python train.py --model="sound classifier" --dataset="synthesized solo parts of chorales (CocoChorales)" --train_examples=39062 --noise_aug=0.01 --n_mels=64 --hop_length=320 --input="log_mel" --spec_augment=false --win_length=512 --targets=["instrument"] --num_classes=13 --arch="convnext" --isotropic=false --norm="layernorm" --hidden_act="reglu" --mlp_ratio=2.67 --inner_norm=false --drop_path=0.05 --patch_size=[4, 4] --conv_stem=false --depths=[2, 4, 4] --widths=[96, 192, 384] --kernel_size=7 --label_smoothing=0.1 --loss="cross_entropy" --init="torch_default" --residual_init="none" --optimizer="soap" --beta2=0.99 --learning_rate=0.0016 --beta1=0.95 --shampoo_beta=0.95 --eps=1e-08 --precondition_frequency=20 --max_precond_dim=512 --one_sided=false --adamw_lr_other_params=0.0021 --max_grad_norm=0.5 --max_steps=15200 --batch_size=384 --epochs=149.4 --lr_schedule="wsd" --decay_fraction=0.2 --final_lr_fraction=0.1 --warmup_steps=1520 --weight_decay=0.07 --adamw_weight_decay_other_params=0
Rows from block 5 of a small sound classifier, named by matrix and row number. Rows with one number belong to one neuron. Each number is 500 + 25 x the weight over its row's rms, rounded and kept within 0 to 999. All counts start at 0. Numbers have three digits each. After the name is the row's rms in percent of the matrix's.
After each neuron's rows are labels from the 100 clips, of 14848, where the neuron reaches its largest size: "top examples" is what is common among them. Only what is clearly more common there than usual is listed. The data: synthesized solo parts of chorales (CocoChorales).
# gate: MLP gate (model.blocks.5.mlp.gate.weight, 512x192), inputs 0-191
# fc1: MLP up (model.blocks.5.mlp.fc1.weight, 512x192), inputs 0-191
# fc2: MLP down (model.blocks.5.mlp.fc2.weight, 192x512, transposed), outputs 0-191

gate.469 146:502484523499528519514470478499455498414490492449488492500503506508533506465454483508456469511493486514540511494439532511477523471485529485496522527514499489505517502473500502503502517514534508515523513469500466488501441513517465520511507483500537538457521512456483498511506492504483507491509468514507483496528487583496543537488504526518519539517503501505509528500511453490456523519550499479530469502465478475526493458493463504491517498471496458532522508466519521497459499492523456518501518526491500511524518492590510504504521503498529500498520470469470523472515466531526504476
fc1.469 144:496508516493490501500471503485514508489513466521533462495494497490490474509508487518550489475519511511493520463485481491484517559498499444530476477472451452506514473447471502485514489487534557517483504524507496478490470485521505490533500514535505526512492514489530539494495496484451524505495513503511461502489535523496517591516471517521501504471517502510539531516497479515497532514503457525488500526469457507493479483518536452475550499431520472513537517456436488493511504465536503500479461510455504522506537515463498491490449541486491497482533508488493486536499456510495495494
fc2.469 128:507487521493501483454489542559487502543510456497506450491528499536484512520474499478475450482529530494480525486500483522541481511464503463509521500490474529455546486500531481477506488496523537515448501465468487490483487499502498496496487471515477490485489463532529475540511537532501524515511483473519511462469482512491460510481474546498494517503468523493437523495519518489509533477476530524534521456558489506522540526516485479477516452448526480474512486524559504507537507472466525466521480513479531510487491477505505502518496528488516482489512519482505475468468543482480462495
top examples: cello; note E3; note D#3

gate.508 113:475488501454540519462508522500538518473500524493501528503519525513504516492491496489503501525527535485507491477454495472563517557485492534496510527498440486527475485474523486503497522495495477517465520469493501518484499509463501496519494502472473509469499492491446456519486535504513477512534506521495483488491456524506547488527522463506493508477457512488499483478495521497481498480468470482522511481505507533535510515548504559490481472510408466495516467500562520509466497475553517516529466550498504505541460561511527489494479454498508488484513529508496536483510471488488523487
fc1.508 105:495500537524470471500512530506526493529483454535471497494484478509505474507507532508503492514506494478465511503544487492530465510530527478500482478473505449510527484507455510525490496499488524530522477509511515515445501480543515522482491545482509528482509486517542518466493487478491462516527516425520509517491525511509489448500487519518494535531532497520490533532498453477533495451498516543459508469534463521478536488498534472489512502503500511469494472471476503451546524466502533503481448475514505485491511520460499518481440512501486497494495504483513474437491508550554456496
fc2.508 096:478486520497487450498497483494452485515489507462465485481496517527531481489465481427506470538511489507493519523504506477519487448506486509506509509520479478491485505488513510491506430512496504538478492484501492547509506467527491500518477473500512465510514467478462495496509483497493529459501521465542512470473555512470457509559492467497495515485487515484457498492477505529461486485470534498520508518506468466493494480481447532494531471496529501485469487488497460490504455456454508510565491505506513495456460439500461504462491504512562466509511507481517522499483535485546514493
top examples: cello; note F3; note D#3

gate.69 063:504502462457509524528519517494452489492471465521537512517552520497526510488490502510526435517512494503487500524522501515501487492504440504531559524493443518479497564500534502489476489473532513532521479500490478497500504532525467497523501452487458545537480504503506553518498489512548486512517496535485481502522479462510483502462492498505480496490474530498502483468501526523507475505462519520524509480516524508520504495526541555517464483501510522517503500490509512495469502495512478514517478509436507532551457492559494487471562482492487519482511507549535533500494471515467469534
fc1.69 065:528470552497474524464472493473504518532513556476512488524510491493464518502510518498534491454519505523491501521496505471494498540523501532490453516526507477505433475480532491539474548556480484472481514463501505525520476479450521486508520496497514480475578511515506497506512508511501453500487473522509462518505506484479479542524509482486539483496519497488524527517476503421481496504498462487480522492502482508485490583465503484483475546477456535482506507484511544541471477503523528472527490494521495499461520529510500477530524503520494540504473480490512521504494525502493527526
fc2.69 069:499520507463494551473508493495490516473480487518487501502487571514500486485443541487478530513484486484520514554520506544497522528489499505491514479541541473550513529493517481488494495503503469466530482500491521460491481492492504494504497499513483525579427547514505476519500505510532481587518487546499517522521467449510497502493552547488475506510523482484534491496502506450509556510527510517496504467457522473514464533522525505527476534496514524501483462536460490495507519528518542513515494495482498514517487508497489496532494477516507490500501486469492482486501469527483454490
top examples: violin

gate.183 071:499469495501516489497474478526527534485527496458535525482554506475465485490498465521541496498474514507447495476510497485482488482500503500524507508459495448502526443463572524502527543527457506508500523488499479499460480529503462503486540469505501527489515503445513489496513500473504536484487542525471517551514500485537472493496495514519463558500506520528509501480515439493499498533483507555465473502472512546519510470504462488481497476526470518481473474473525512471481507489486509499504536462505487512468525508525473482501533513487495538491480454513529470521527554503526487477
fc1.183 070:495519512545459555496514493498475502440509481521522468479490498468473484524487488517514518464490472488536514508497478516475504479556451448454475532495452486497484504493488483467456455488529507507483503489537516554523494468511512470500501483520491515528511467490496504506557499494522516503505494487513491482497529478507526507512508492497537482481481542514465459524545468512520496453504503510485461527532509530535450504502554496483444490472521497531519518498530536484434499535533511496522472469522460510465502499507525494494535508496526499513503544483502547524505542514509487503
fc2.183 074:468508455511479495534535480545498481554459518533482508521485457509506469531526478478490505465487492535530518493485464506506474508507529483477454488469515497458481508531509517504468497512460500513510462539526461540508529499535520479489476487500501511500512487512505468479544488486484495470483540481502471532496495470520494487455501489477549493537504518525545488518449520472525462505531566549522542458489504510490518515498508501486512468528478436466490515511458509435513486513525516514472528503475507516511516537513502512516519513473473514467507484509467503508514527496502475552
top examples: violin; note A#4; note F5

gate.439 111:522466495479461489524483482482486470531491501473491507515509480494500485461487515520506480519522477463495518461477486451497484489497462517491540480467519523469508487484527512482489503500515507569490504520511520506450529491495505497543505464473485509509479515455487486465507503527511474499468454513494513528488528458483511562511500500520479513525464508515494499517498546510479535511493499459553504524469498511505510464530523456501506538494523461481481541516513483503508519475476446505498539483513485456540475463542477532496503471477554489495493540534517454464482433555516509476
fc1.439 111:504475450544493518515527508523475490515505505476480545499498491464532488525495520501532551457535568484503526477553473469487521496506511474479486529475481503504499553502478493506496547515464485513493506451507495516497485489505526521470456534503510528496496492504452503533480464502531517491514516511461474530520550473548488493501474546485500476504502514474518490462520473543494517494473507538480519491497456488509518509497492524550501508517460504526494500505517539499434496549506423523511515476535543496543512497483487500500493509500479442480522499519492496534488474482501500473
fc2.439 101:531466485492490482513515555466478497487451505526493534516490452494528520538501479513494515503482459504497490521466466537501521495498484515493465490530452534524497509461529502527487473501500500492475538543497513488534512477512469502542500532511512480526498473498500482500478522509489465515532508512510507505520563511485460507488480472482515475519510505522497495537532451473519506474502487507504546521456508528554537475534501479534510524558491531529544515507485471469504492523501538480508468439509498463510512532484480473543519490498524535508477457492508496533450540472475481451
top examples: violin; note G#4; note A4

gate.125 073:507509500516517484466485483472503486523489496491477495477497558512474554486508500511540505510443494462467467479489527514469503484507533510496512520471521461493495486511515533516514513490460501461524503532501482508508471525482478476484527470485488447478474534487506507508525525487527438456491511472547517512526508532508492541555528538503496531483483483526452519500526474507464450480535478482514512514463507491505480497468482512507544483491509482515480528509498505546472514478526519443467531492534473536534477500514473544541513510489459562514550476510485463482494490491525490488
fc1.125 073:463512503513499492509501504505521517481494503515477511496486543496453483525537519485505486560453508455484501507494528513493508529477510525465526510506491488532484484509499568504518497496546500471540467507485507489494470521478516525516504493529507458500485510483541479482518475495519440476496536478449458528541483527504475578494478481490477502503460511530452483470495450522489485527529475470532505523487508462451459504483497497512502546474527454494520490488504503535484490510525509486506506493481470496504526491504481509498467553518524551502537477499455485522475476515481547452
fc2.125 081:501476500553475478506463493478522471499487479541516526511496490491511503469505488472480468478505433450462478463493517535500533555467489509460504555470492503509493484493490504480474529502487519488502472514497488484528504466472485485506503516472485482506526501546497452497480473540515491482489547502466479498505468524474459496522493507464477558534448509486509477521463465528479456453479528490494485525485482481529470500497513553503525484499560538532468472466504527460510483484459519539483520481499493514531513486523529518464516484505513498469497465487514535513497522503494491537
top examples: trombone; note D4; note E4

gate.187 095:504501482470503487469506484472533507471463525495452504500545444447488473490508546515514515501465485496492533468473524517510495493511546499472502525472490498522458487494534535519518546498499477482486488520505514481471510484452519463466531521457456519535524506484513423480501517492481505500503487463468485491515515517524463532486517479488521471500524484492489474536445481512570476514552504537539528513520494482524472521494507525508488507503528462497498458510498462528493492507504491531487533517526483494504539512524492501451507532458502498480495460457540508543495518492523494505
fc1.187 092:511458498495489532524507490515536484563496521481514505499520520477479515530489504527469491477519473508498507463566521502482493516489487524459468508526498521488511521517476477459459486537518522503488520513479456509507548462479514535464490528489503492492511482516493539486487508558460528513516531480503511522443504530498506516499526463501469498502507558498488497522489526496521461488466495510489493476507486459492478508511522457462522506511507479475457481531529457491530499440505472455526515549493517497508501488542496485486488439520485469492448493468508495537479442499505523451
fc2.187 094:515507499490520467514509492506534481498507506500521466484528494460513509469494507528471465447548471565500509489512518498502468515504522513486501484502528529453495501496535503580515522482521481504454507497497494530514514497496486489470500488499511508472527559467521510472550472468517471541526491482499505550502487448494473501525504501488500494547450479501502516501496538489444506465519517497541477519513477487467485527527494537476482544494533540497537514464509499502480471516493489533472490529485505503469489499455480507457508563447457497504481516533512531556505492498497515480
top examples: cello; note A#3; note B3

gate.366 061:525510505511514491503472512510509494455495491484487507448498478520538473495459479459518510554492511488543513466512513485525526501503496487528457498543583547557464494484533470510462500510493483523486474486503481461481542530502501473500514529485517512544492514532502534500441514487526500512459450502494491481491529457456492549490486536485505502531533503484520496478478420484536524464486493508499499504463466536497473479510476484532487496502488492503502519536493507510442491497474475492481476471520496515521537513507500530498485516493538487480468511502482510518503518543527477464
fc1.366 062:482511461456533497513532445489508534542462522490463517527443512488474442484492485484474470509483486497530529507565557471453545524496529507498461523484515504501530463481532492529495480477520478505494504480525464513488533535495499519513538514486507519522494519474506529497488514507495498486505479491489520533500532491511536508534513470474534465483510508525490525469481470464479465476506470508498457543515545490467495475513526483528527466483517487500515555529582490502513478478531488522495566488488492485511483475501476488481487507495497497500473459506498510488499482493477483538
fc2.366 066:507506486535473495491524480513524509512502517476468501506514526447483474479510522470513535535526511505506529529522502479464528520499492499529464537471464506551470518503559478483483500569483466467502481529486509505488491471464497518520481508536488479471483501518519529478525509499481521527491539473487501530489463513557544522520481513484524494483529485456526522459535520455503528498503486520481466489507532514516513450484483526499529515492518500502513519549540493510523504525527514495454459461514524542516510515490502474514466463542517461430487496491482519521516500508454532473
top examples: violin; note G5; note A#5

gate.177 083:483496469551483527478513521498529485490459486484481458488500528502535487475513517519452531524501486492501481470511494488534483533509511480466504451467483488485505471495512499492489449467556473472537520486521492488535457509479485485513459489536502507473505494514527496468432485500499507486532507519457448542486525476520501517469541504521496490513505492464532494472516470503519472504457495490501504535558478490493507536487468478518522533486500486458496544497535482522518464527506502496556521546518458473493505515485431502474519482493525527478479497502491475505539480556488501497
fc1.177 081:517479489491515480479534479478491516494478463504499444507489502508502499503438511496522486568523515499481508517542514516481507542509509529517478436494475464493502481494516504502507543488499570511498497501536531486479528500468495468485463537520491480500490501485528480523455463496535503484492523525504496462460503505505520502445488490476488519491494479496540485535470520495472531489491494507539476526517455553495546492486477518489523487471515464473549529467527505511533497485529497538504469469513479513502533487455537460528544467503494512526534466504488506531450533530501507461
fc2.177 087:478474518538520535505501495485481492472541500577514510531520538481516473469491496489502515503544517497529503543499476500502541492474471486507508476476499541480524520507485544478471503482517532554524485498526505490505454525514518480465513530471510468553481446452523480493466479518459446496503477510472484525515471485514511476481462455481487495510458509513492506485538485484546494472539466494493525506527503493512496469462493501472479483518467506488504465507514504499517423517511491488529505523474494468516499468479494461541488489497498533498498463480494532467433518506525510494
top examples: violin; note C#5

gate.70 061:520495511488518513514470496531513508455510548489500531503530532450474528476470538468455531544497501524510525578473542506460488473528501537486494491511514455511523499551518486501509472531474499486482464498510493501510536510466463463516498471502502467500490487521485507510503486530519509529492488474507462502529505524509498439501556487490499486508485475502544505499485513514474530490477522522519465465558513507546560446503447513478453481481474487523499463528514511491488474515504462526505522500499514505507501470503492478549493457493464516518485492499489453502478489461501488503
fc1.70 062:483475503538495488446530533501492484519492493485532464481504500523523477499547461532506488494448477472525499464489496485509525505510489464510506513486502518480470487484478528491497515483526521494485506527534537481522487514507530511483508472471472513541496508490500499476492540494473481502471535483489554476492521409469465536528517536485466521485502509484476526524522499494561517523526481490486510528462521530473485476518491480511560513523531522491496579450482487529532505463507500495498468495492512542490490501548491544486518527461513525506545521519498530523467482534490512515
fc2.70 070:470475489513509549527516541514474533538502488497493505488490515505490484518458468485524458485500512506515503464450482506496512456544492505469470495523507517483497507469499498549503478515497519530492476486539528524526483532500451490456513548501499533514564438500533470485535522493464479454500480501496526492451542491491475497516477479534531487514482540542482549520478515496485482512518505488505515517511485493465490498533499476472500545499468495469496521537529515480499512492473493493512511485537521529512511434517488480509465503451468528492482543508500477522534503515535507436
top examples: cello; note A3; note B3