Rows from block 2 of a small sound classifier, named by matrix and row number. Rows with one number belong to one neuron. Each number is 128 + 32 x the weight over its row's rms, rounded and kept within 0 to 255. All counts start at 0.
After each neuron's rows are labels from the 100 clips, of 14848, where the neuron reaches its largest size: "top examples" is what is common among them; "peak on" is the class under the peak. Only what is clearly more common there than usual is listed. The data: synthesized solo parts of chorales (CocoChorales). In brackets: how many of the 100, against the usual share in percent.
# gate: MLP gate (model.blocks.2.mlp.gate.weight, 512x192), inputs 0-63
# fc1: MLP up (model.blocks.2.mlp.fc1.weight, 512x192), inputs 0-63
# fc2: MLP down (model.blocks.2.mlp.fc2.weight, 192x512, transposed), outputs 0-63

gate.510 [176 136 114 150 128  89 143  80 154  93  65 130 150 129  77 137 108 157 102  85 138  82 146 190 187 132 152 129 114 191 132 133 174 174 165 118 156 104  96  99 127 134 125  32 159 188 137 155 130 112 127 121 159 149 147 141 133 106 149 109 112  81 133 112]
fc1.510 [ 95 154  97 185 153 149 128 176 136 182 118  85  98 128  99  96 142 117  78 143 157 179 116 122 132 148 141  85 115 122 130 112 129  83  67 122 162 101 176 191 138  83 152 107 207  79 134 136 137  81 128 186  94 125 137 148 144  92 132 159 131 173 124 128]
fc2.510 [112  67 153 111 135 106 138 138 114 102 125 129 145 114  81  51 111 103  87  99 112 146 126  74 159 133 112  79 168 129 124 173 158 151 135 108 169  88 124 156 176 159  54 162 150  98 146  91 161 101 106 128 173 142 144 135 147 173  83 174 128 137 125  82]
top examples: horn (73 vs 6.8); note C5 (46 vs 9.7); note C#5 (41 vs 9.8)
peak on: C#5 (30 vs 3)

gate.308 [140 111 105 150  98 141 134 101 127 122 165 123 180 178 199 171 105 128 138 131  71 118 123 108 102 115 173 158 129 110  97  58 168 102 162 130 138 138 137  81 137 129 145 102  52 159 102 117 158 166 130 165 119 169 170  60  69  78 122 119  94 152 131 152]
fc1.308 [143 126 176 200 116 109  79  84 112  84  96 145 133 145 121 162  78  40 114 120 109 176  97 159 181  85  82 136 111 170  98 111 110 103 137 141 145 191 189 140 116 165 150 121 145 146 112 121 127 181 189 116  74 158 108 102  84 115 132 156 133 110 147  80]
fc2.308 [145 111 159  75  93 119 154 113 131 123 121 121  54  90  96 144  65 186 104 134 135 160 171 144 181 157 104 201 105 147 153 160 155 139 147 155 170 126 126  99 142 169 186 159 116 108 123 113 147 188  84 125 193  87  78 121 173 137  68 179 158 135 166 140]
top examples: horn (98 vs 6.8); note C5 (61 vs 9.7); note A#4 (43 vs 10.9)
peak on: C5 (33 vs 3.1)

gate.174 [129 107 126 161 120 113  83  88 131 117 164 177 156 123 111 161  71 183  85 139 131 178 103 119 107 147 189 150 127  83  85  91 186 111 127 128 106  93 182 120  68 107 135 102 118  77 150 123 159 141 153 174  80 148 119 138 132 114  34 176 111 143 105 173]
fc1.174 [ 93 109 141  96 143  97 150 136 113 127 116 122  97 130  54 105 185 104 122 135  83 111 150 126 150 151  70 122  30 195 157 134 126  90 102 157 140  64 111 161  88 107 121 125 129 104 148 117 125 124 113 122  76 127  93 137 170 129 104 151 136 117 220 116]
fc2.174 [133 119 167 120 129 106 121 173 158 166 155 150  99 146 103  83 133 130  72 104 102 221 110 126 123  58 137 120 112 163 114 133 145 118 107 162 127 145 136 135 172 122 127 110 140 133 100 184 112 111 139 129 107 172 147 155 167 180 127 143  73 147  68 183]
top examples: horn (82 vs 6.8); note A#4 (59 vs 10.9); note G#4 (43 vs 9.4)
peak on: A#4 (32 vs 3.7)

gate.449 [146 130 137 117 130 141 155 107 100 106 133 190  57 103 181 134 133  88 119 140 146 201  73 154 133 105 106  90 146 167 137  98 113 117 119 126  99 159 130 107 106  91 125 176 130 114  91 134 104 161 128 188 150 165  64  82 147 141 140  91  70  53 143 108]
fc1.449 [129  64 204 118 144 115  99 176  26 194 152 130 140 104 157 129 140  97  80 127 115  99 108 188 144  73 103 108 174 123 173  73 142 145 103 110 124 189 121 170  92  96 129 148  79 123 177 167 137 151 121 167 139  83 156 155  96 161 125 167 105 110 141  87]
fc2.449 [150 174  38  66 144 186 127  76  93 108  87 113 147 171 139 137 147 143 143 120 183  45 153 155 192  99  90  91 105 175 103 159 113 187  96 132 172 162 141 111 130 116 182 145  65  96 113 169 128 147 133 131 118 143 107 139 160 110  91 130 223 123 142 155]
top examples: clarinet (61 vs 8.9); note F4 (60 vs 9.1); instrument: trombone (36 vs 7.4)
peak on: F4 (52 vs 2.8); C#4 (36 vs 3.2)

gate.223 [133 107  68 157 141 159 129 131 149 113 116 126  85 137 126 149  99 125 119 165 101 138  95 110 109 126 121  87 123  76 131 133  74 149 198 125 183 138 165  61 127 188 123 143 104 104  80 125 163 152  68 121 121 187 138  81 154 197 105 183 143 158  91 133]
fc1.223 [113 163 156 118  81 168 128 152 127  86 113 141 149  67 170 148 138 149 141 134 114 126 139 142 156 125 131 115 159 131  87 140 106 161 115 116 104 121 115 130  72 127 126 100  92 149 167 169 103 168 109 153 121 124  87 142 108  96 129 123  97 126 110 165]
fc2.223 [157 174 136 112 120  83 111  87 137 101 125 106  97 133  72  97 119 107 116 133 158 111 137 107  92 183  71 107  96 121 180 114  95 112 119 120 137 139 140 162 106 107 144  78 147 141 135 164 165 176 195 120 152 142 185 177 112 173 111  95 153 129 130 129]
top examples: horn (57 vs 6.8); note G4 (46 vs 7.4); instrument: clarinet (39 vs 8.9)
peak on: silence (68 vs 25.5)

gate.175 [160 104 118 150 112 127 138 114  99 142 140 202 115  85 179 113 132 112 130 168 162 175 104 131  53 118  71  92 131  31 138  74 170  97 117 105 129 118 119 178 173 136 120 170 130  87 137  93  95 112 124 130 152 125 121 121 208 127  42  97 103 120  74 137]
fc1.175 [ 98 168 139 128 119 134 177 151 162 174 141 156 198 101 164 179 180 102 148  81 117  87 183 114 120 151 153 164 126 159 109 151 125 126 138  70 120 135 135 119 121 147 146 121 147 202 162 129 113 119  81 140  83 109 106 135 131 140 184 136 124  63 107 141]
fc2.175 [176 124 107 114 121 112 131 148  75 148 143 165 165 166 130 144 136 144 142 104 169 120 125 100 166 134 125 108  95 148 134 142 103  92 178  53 144 133 121 181 123 105  87 133 171 108 118 165 112 156 160 125  92 134 111 149 242 134  99  93 150 156 166  87]
top examples: note F#4 (49 vs 8.8); oboe (48 vs 7.1); note G4 (44 vs 7.4)
peak on: G4 (36 vs 2.3)

gate.233 [145  90 176 120 137 161 189 144 108  88 142 143 111 111 119  62 133 136 197 120 139 120 180 129 150 164 173 157 155 208  80 184 122 133  97 129  82 104 104 129 138 182 100 124  73 119  92 177 125 120  91 151  85 135 200 127 102 165 124 112  75 146 131 147]
fc1.233 [173 153 135 172 141 172  92  76 208 127 136 107  86 105 100  88 184 136 143 132 116 162  84 126 141  90 159 128 115 125 172 118 127  64 136 131 148 114  97 142 165 137 138  95 133 116  89 106  85 168  82  97  75 155 170 144 154  63 125 130 145 193 156 154]
fc2.233 [179 153 127 173 124 199 144 116 143 106 113  98 117 159 131  68 141 102  93 186 148  89 132 124 117  75 184 188  30 151 168 150 138 144  96 125 145  64 147 101 109 132 112 157 191 170 170 114 137 130 104 153 114  89  88  96  99 100 114 123  87 108 116 114]
top examples: clarinet (64 vs 8.9); note E4 (46 vs 8.5); note A4 (25 vs 8.3)
peak on: E4 (38 vs 2.5)

gate.271 [213  98 120 121 153  94  59 127 139 146 209 153 126  86 110  28 189 127  92 171 152 105 143 140 111 103 154 141 127 114 101 119 139 111 174 168  89  86 127 183 108 145 157  68 112 129 145  68 149 121  74  93 130 143  79 162 136 140 114  76 133 145 111 127]
fc1.271 [133 128 187  89 179 119 150  99  82 169 155 133 149  80  85  82 189 154  71 136  99 128 143  73  98  95 121 114 181 152 165 129 154  99  98 158 127 112 122 123 202 153 155 122 135 170  90 179 120 131 120 118 135 124  79 110 130 115  81 126 139 132  95 123]
fc2.271 [143 146 145 112 123  90 131 152  97 113 106 124 106 153 158 150 143 152 111 111 146 127 108 127 138 123 159 140 212 129 145 126 120  95 117 159 205 141 182  63 129 106 130 176  94 127 164  88 190 105 110 196 122 102  75 138  93 125 113 156 113 147 125 105]
top examples: horn (93 vs 6.8); note G#4 (54 vs 9.4); note G4 (44 vs 7.4)
peak on: G#4 (31 vs 3.1)

gate.319 [151 174 139 103 136 134 139  92  49 163  45 176  66 121 162  98 192 130 156  95 146 143  82 150  69 117 115 127 156  95 147  60 138 124  80 162 102 150 141 150 119 183 124  69 104 106 169 163 104 167 170 120 165 118  93  87  50 180 166 137 145 141 141 140]
fc1.319 [143  27  74 103 119 132 115 115 151 177 114  93  98  87  77 111 121 120 135  95 124  98 173  85 201 168 188  93 143 122 114 131 138 116 128 142 121 143 139 122 149 109 107 130 153 156 202 118 106  68 138 163 124 105 110 158  93  92 102 137 119 149  90 193]
fc2.319 [ 91 140 133 177 111  95 101 104 145 128 148 110 151 166 149 130  85 130 112 151 117 156  81 109  74 173 134  66  77 181 113  84  88 127 153 112 136 167  85  76 104 113  99 162 131  82 121  53 139 108 136 107 194  77 143  71 123 114 140  79  71 130 100 121]
top examples: horn (97 vs 6.8); note A#4 (97 vs 10.9)
peak on: A#4 (97 vs 3.7)

gate.373 [110 157 206 120 162 133  68 114  97 128  89 133 140 147  90 199 139 117  86 121 141 138  74  96 174  61  77 155  98 123  73 124 173 149 108 107  71 128 111 179  98 172 113 138 140 105 135 114 190 137  92  62  73 114 150 120 143 139  74 144  65 132 141 141]
fc1.373 [136 132  91 122 131 146  47  84 128  88 102 163 115 172  65 148 134 114  95 115  81 138 105 192 134 143 168 104  97 151 183 130 151 138 139 121 128 104 104 152 116 122  83 146 156  75 138 100  94 113  77  83 134 113 144  78 175 127  56 140 110 186  93 107]
fc2.373 [ 97 131 110 135 109 131 154 139 152 144 145  76 151  96 138  89 169 125  97 180 155 111 131 116 174  97 108 105 173 101 176 154 125 127  79 204 121 114 131  47 135 130 125 137 132 151 128 178 135 121 154 116 102 144 114 106 200 154 177 156 119  82 126 145]
top examples: horn (71 vs 6.8); note B4 (68 vs 9.2); note C5 (51 vs 9.7)
peak on: B4 (54 vs 3.1)

gate.128 [147 142 158 129 129 133 133 179 127 178  19 159 105  71  92 156 123 186 122 124 118 147 101 100 159  84 180 193 140 139 202 140 115 128  92 122 119 170 135 177 162  93 128  83  99 171 152 109 143 142  70 128 162 169 108 116  53 122 153 130 172 106 183 151]
fc1.128 [ 96 124 116 168 137 123 105  96 168 149 154  93 156 120 142 142  99  85 147 131 188 147  89 141 104 182  60 158 191 112  12 137  99 194 146 112 134 122 127 139 143 123 123 190 117  80 168 167  89  52 105 150 117 110 146 105 179 101 143  75 114 150 117 116]
fc2.128 [135 154 129 131 130 121 105  96 124 121 148 163 158 107 139 107 158 150 149  77 132  98  95 148 170 104 164 150  95 130 141 132 150  93 151 127 126  76  94 165 105 139 140  67 141 165 129 177 118  96 126 124 114 149 108  96 167 103 112 117 166 134 142 100]
top examples: note A#4 (32 vs 10.9); flute (26 vs 8.5)
peak on: A#4 (26 vs 3.7)

gate.66 [182  65  70 125 168 126 181 170 144 133 114 126  97  82 127  85 153 127 131 121 102 153 155 137  80 165  51 149 104  77  87 159 141 118 153 215 140  75 182 150 105 144  78 153 134 170 142  88  93 141 150 135 203 146 100 172 155 121 144 118 132 170 175 120]
fc1.66 [126 142 147 129 131 123 156 135  99 174 135 149 147 170 121  98 129  97 126 155 125 105 154 146 104  74  95 136 179 116 126 123 160 131 136 188 100 161 193 149  78 178 128 144 110 106 148  95 128 160 136 103 171 160 128 109  99  56 107  88 104 101 183 163]
fc2.66 [134  95 154 115 105 108 163 147 154 126 110 158 119 130 160 211  99 154 120 125 140 178 157 118 134 119  97 142 149 166 161 135  94 183 103 147  40 117  93 125 128 118  99 133 123 149 129 152 154 175 104  72 124 129 108 141  81 117 144 137 117 128 133  75]
top examples: note F#4 (66 vs 8.8); instrument: oboe (43 vs 7.1); note C#3 (27 vs 1.5)
peak on: F#4 (61 vs 2.8); C#3 (26 vs 0.4)

gate.282 [141  95  42 150 130 120 110 131 178 162 191 135 113 136 160 133 138 118 162  98 106 159 113 104 148 155 185 164 111 175 157  74 148 117 115 112 134 159 127 115 102 117 114 130 130  94 108 117 115 126  59 213 142 155 153 130 177 121 159 181 151 103 137  74]
fc1.282 [138 228 145  84 114 118  77 108  74  99 132 137 191 141 149 125  86 106  98 134 109  67 161 179 125  91 167  81 145 106 110 162 123 118 110 121 170 106 122  49 169 126 106  76 164 156 164 100 170 113 141  58  96  82  87 123  86 177 105  70  73 164 123 128]
fc2.282 [143 114  72  97  79 125 193 126 122 143 122 159 152 104 149  97 134 144 123  88 152 103  97 150 108 167  93 110 151  90  99 156 143  78 172 108 123 102 127 137 121  79 135 117 134  61  85 120 171 139 237  98 117 118 112 183 131 102 108 114 149 113  85 120]
top examples: note F#4 (39 vs 8.8); cello (35 vs 9.9); instrument: horn (30 vs 6.8)
peak on: F#4 (33 vs 2.8)

gate.237 [128  96 119  45 155 118 119 139 124 166 158 129 204 126 177 163 133 112 147 133  95 156 133 137 143 156  49 129 168 115 100 142 139  84 159 131 175 167 173  98 108 186 107 159 113  97 196 178 139 125 112  86 167 189 171 133 117  93 120 129 148 176 100 152]
fc1.237 [138 136 128 174 156 141  98 162 158 156 146 122 112  39  75 158 107 151 150 112 154 146 117 136 147 138 101 127 134 168 114 112  84 136  78 159 113 136 140 130 139 124 130 229  94 169 104  90 112 141  99  62 140 150  85 169 119  91 143 129 146 169 157 144]
fc2.237 [151  92 183 117 125 151 108 141 167 109 126 139 135  69 132 108  75 113 139 108  69 129 110 154 155  85 121 157 127  40 136 129 100 139 150 118 110  78 100 178 106 184 153 103 122 159 103  95 109 189 164 113 154 130  91 145 164 104 102  75 172 141 141 119]
top examples: note F#4 (65 vs 8.8); oboe (54 vs 7.1)
peak on: F#4 (60 vs 2.8)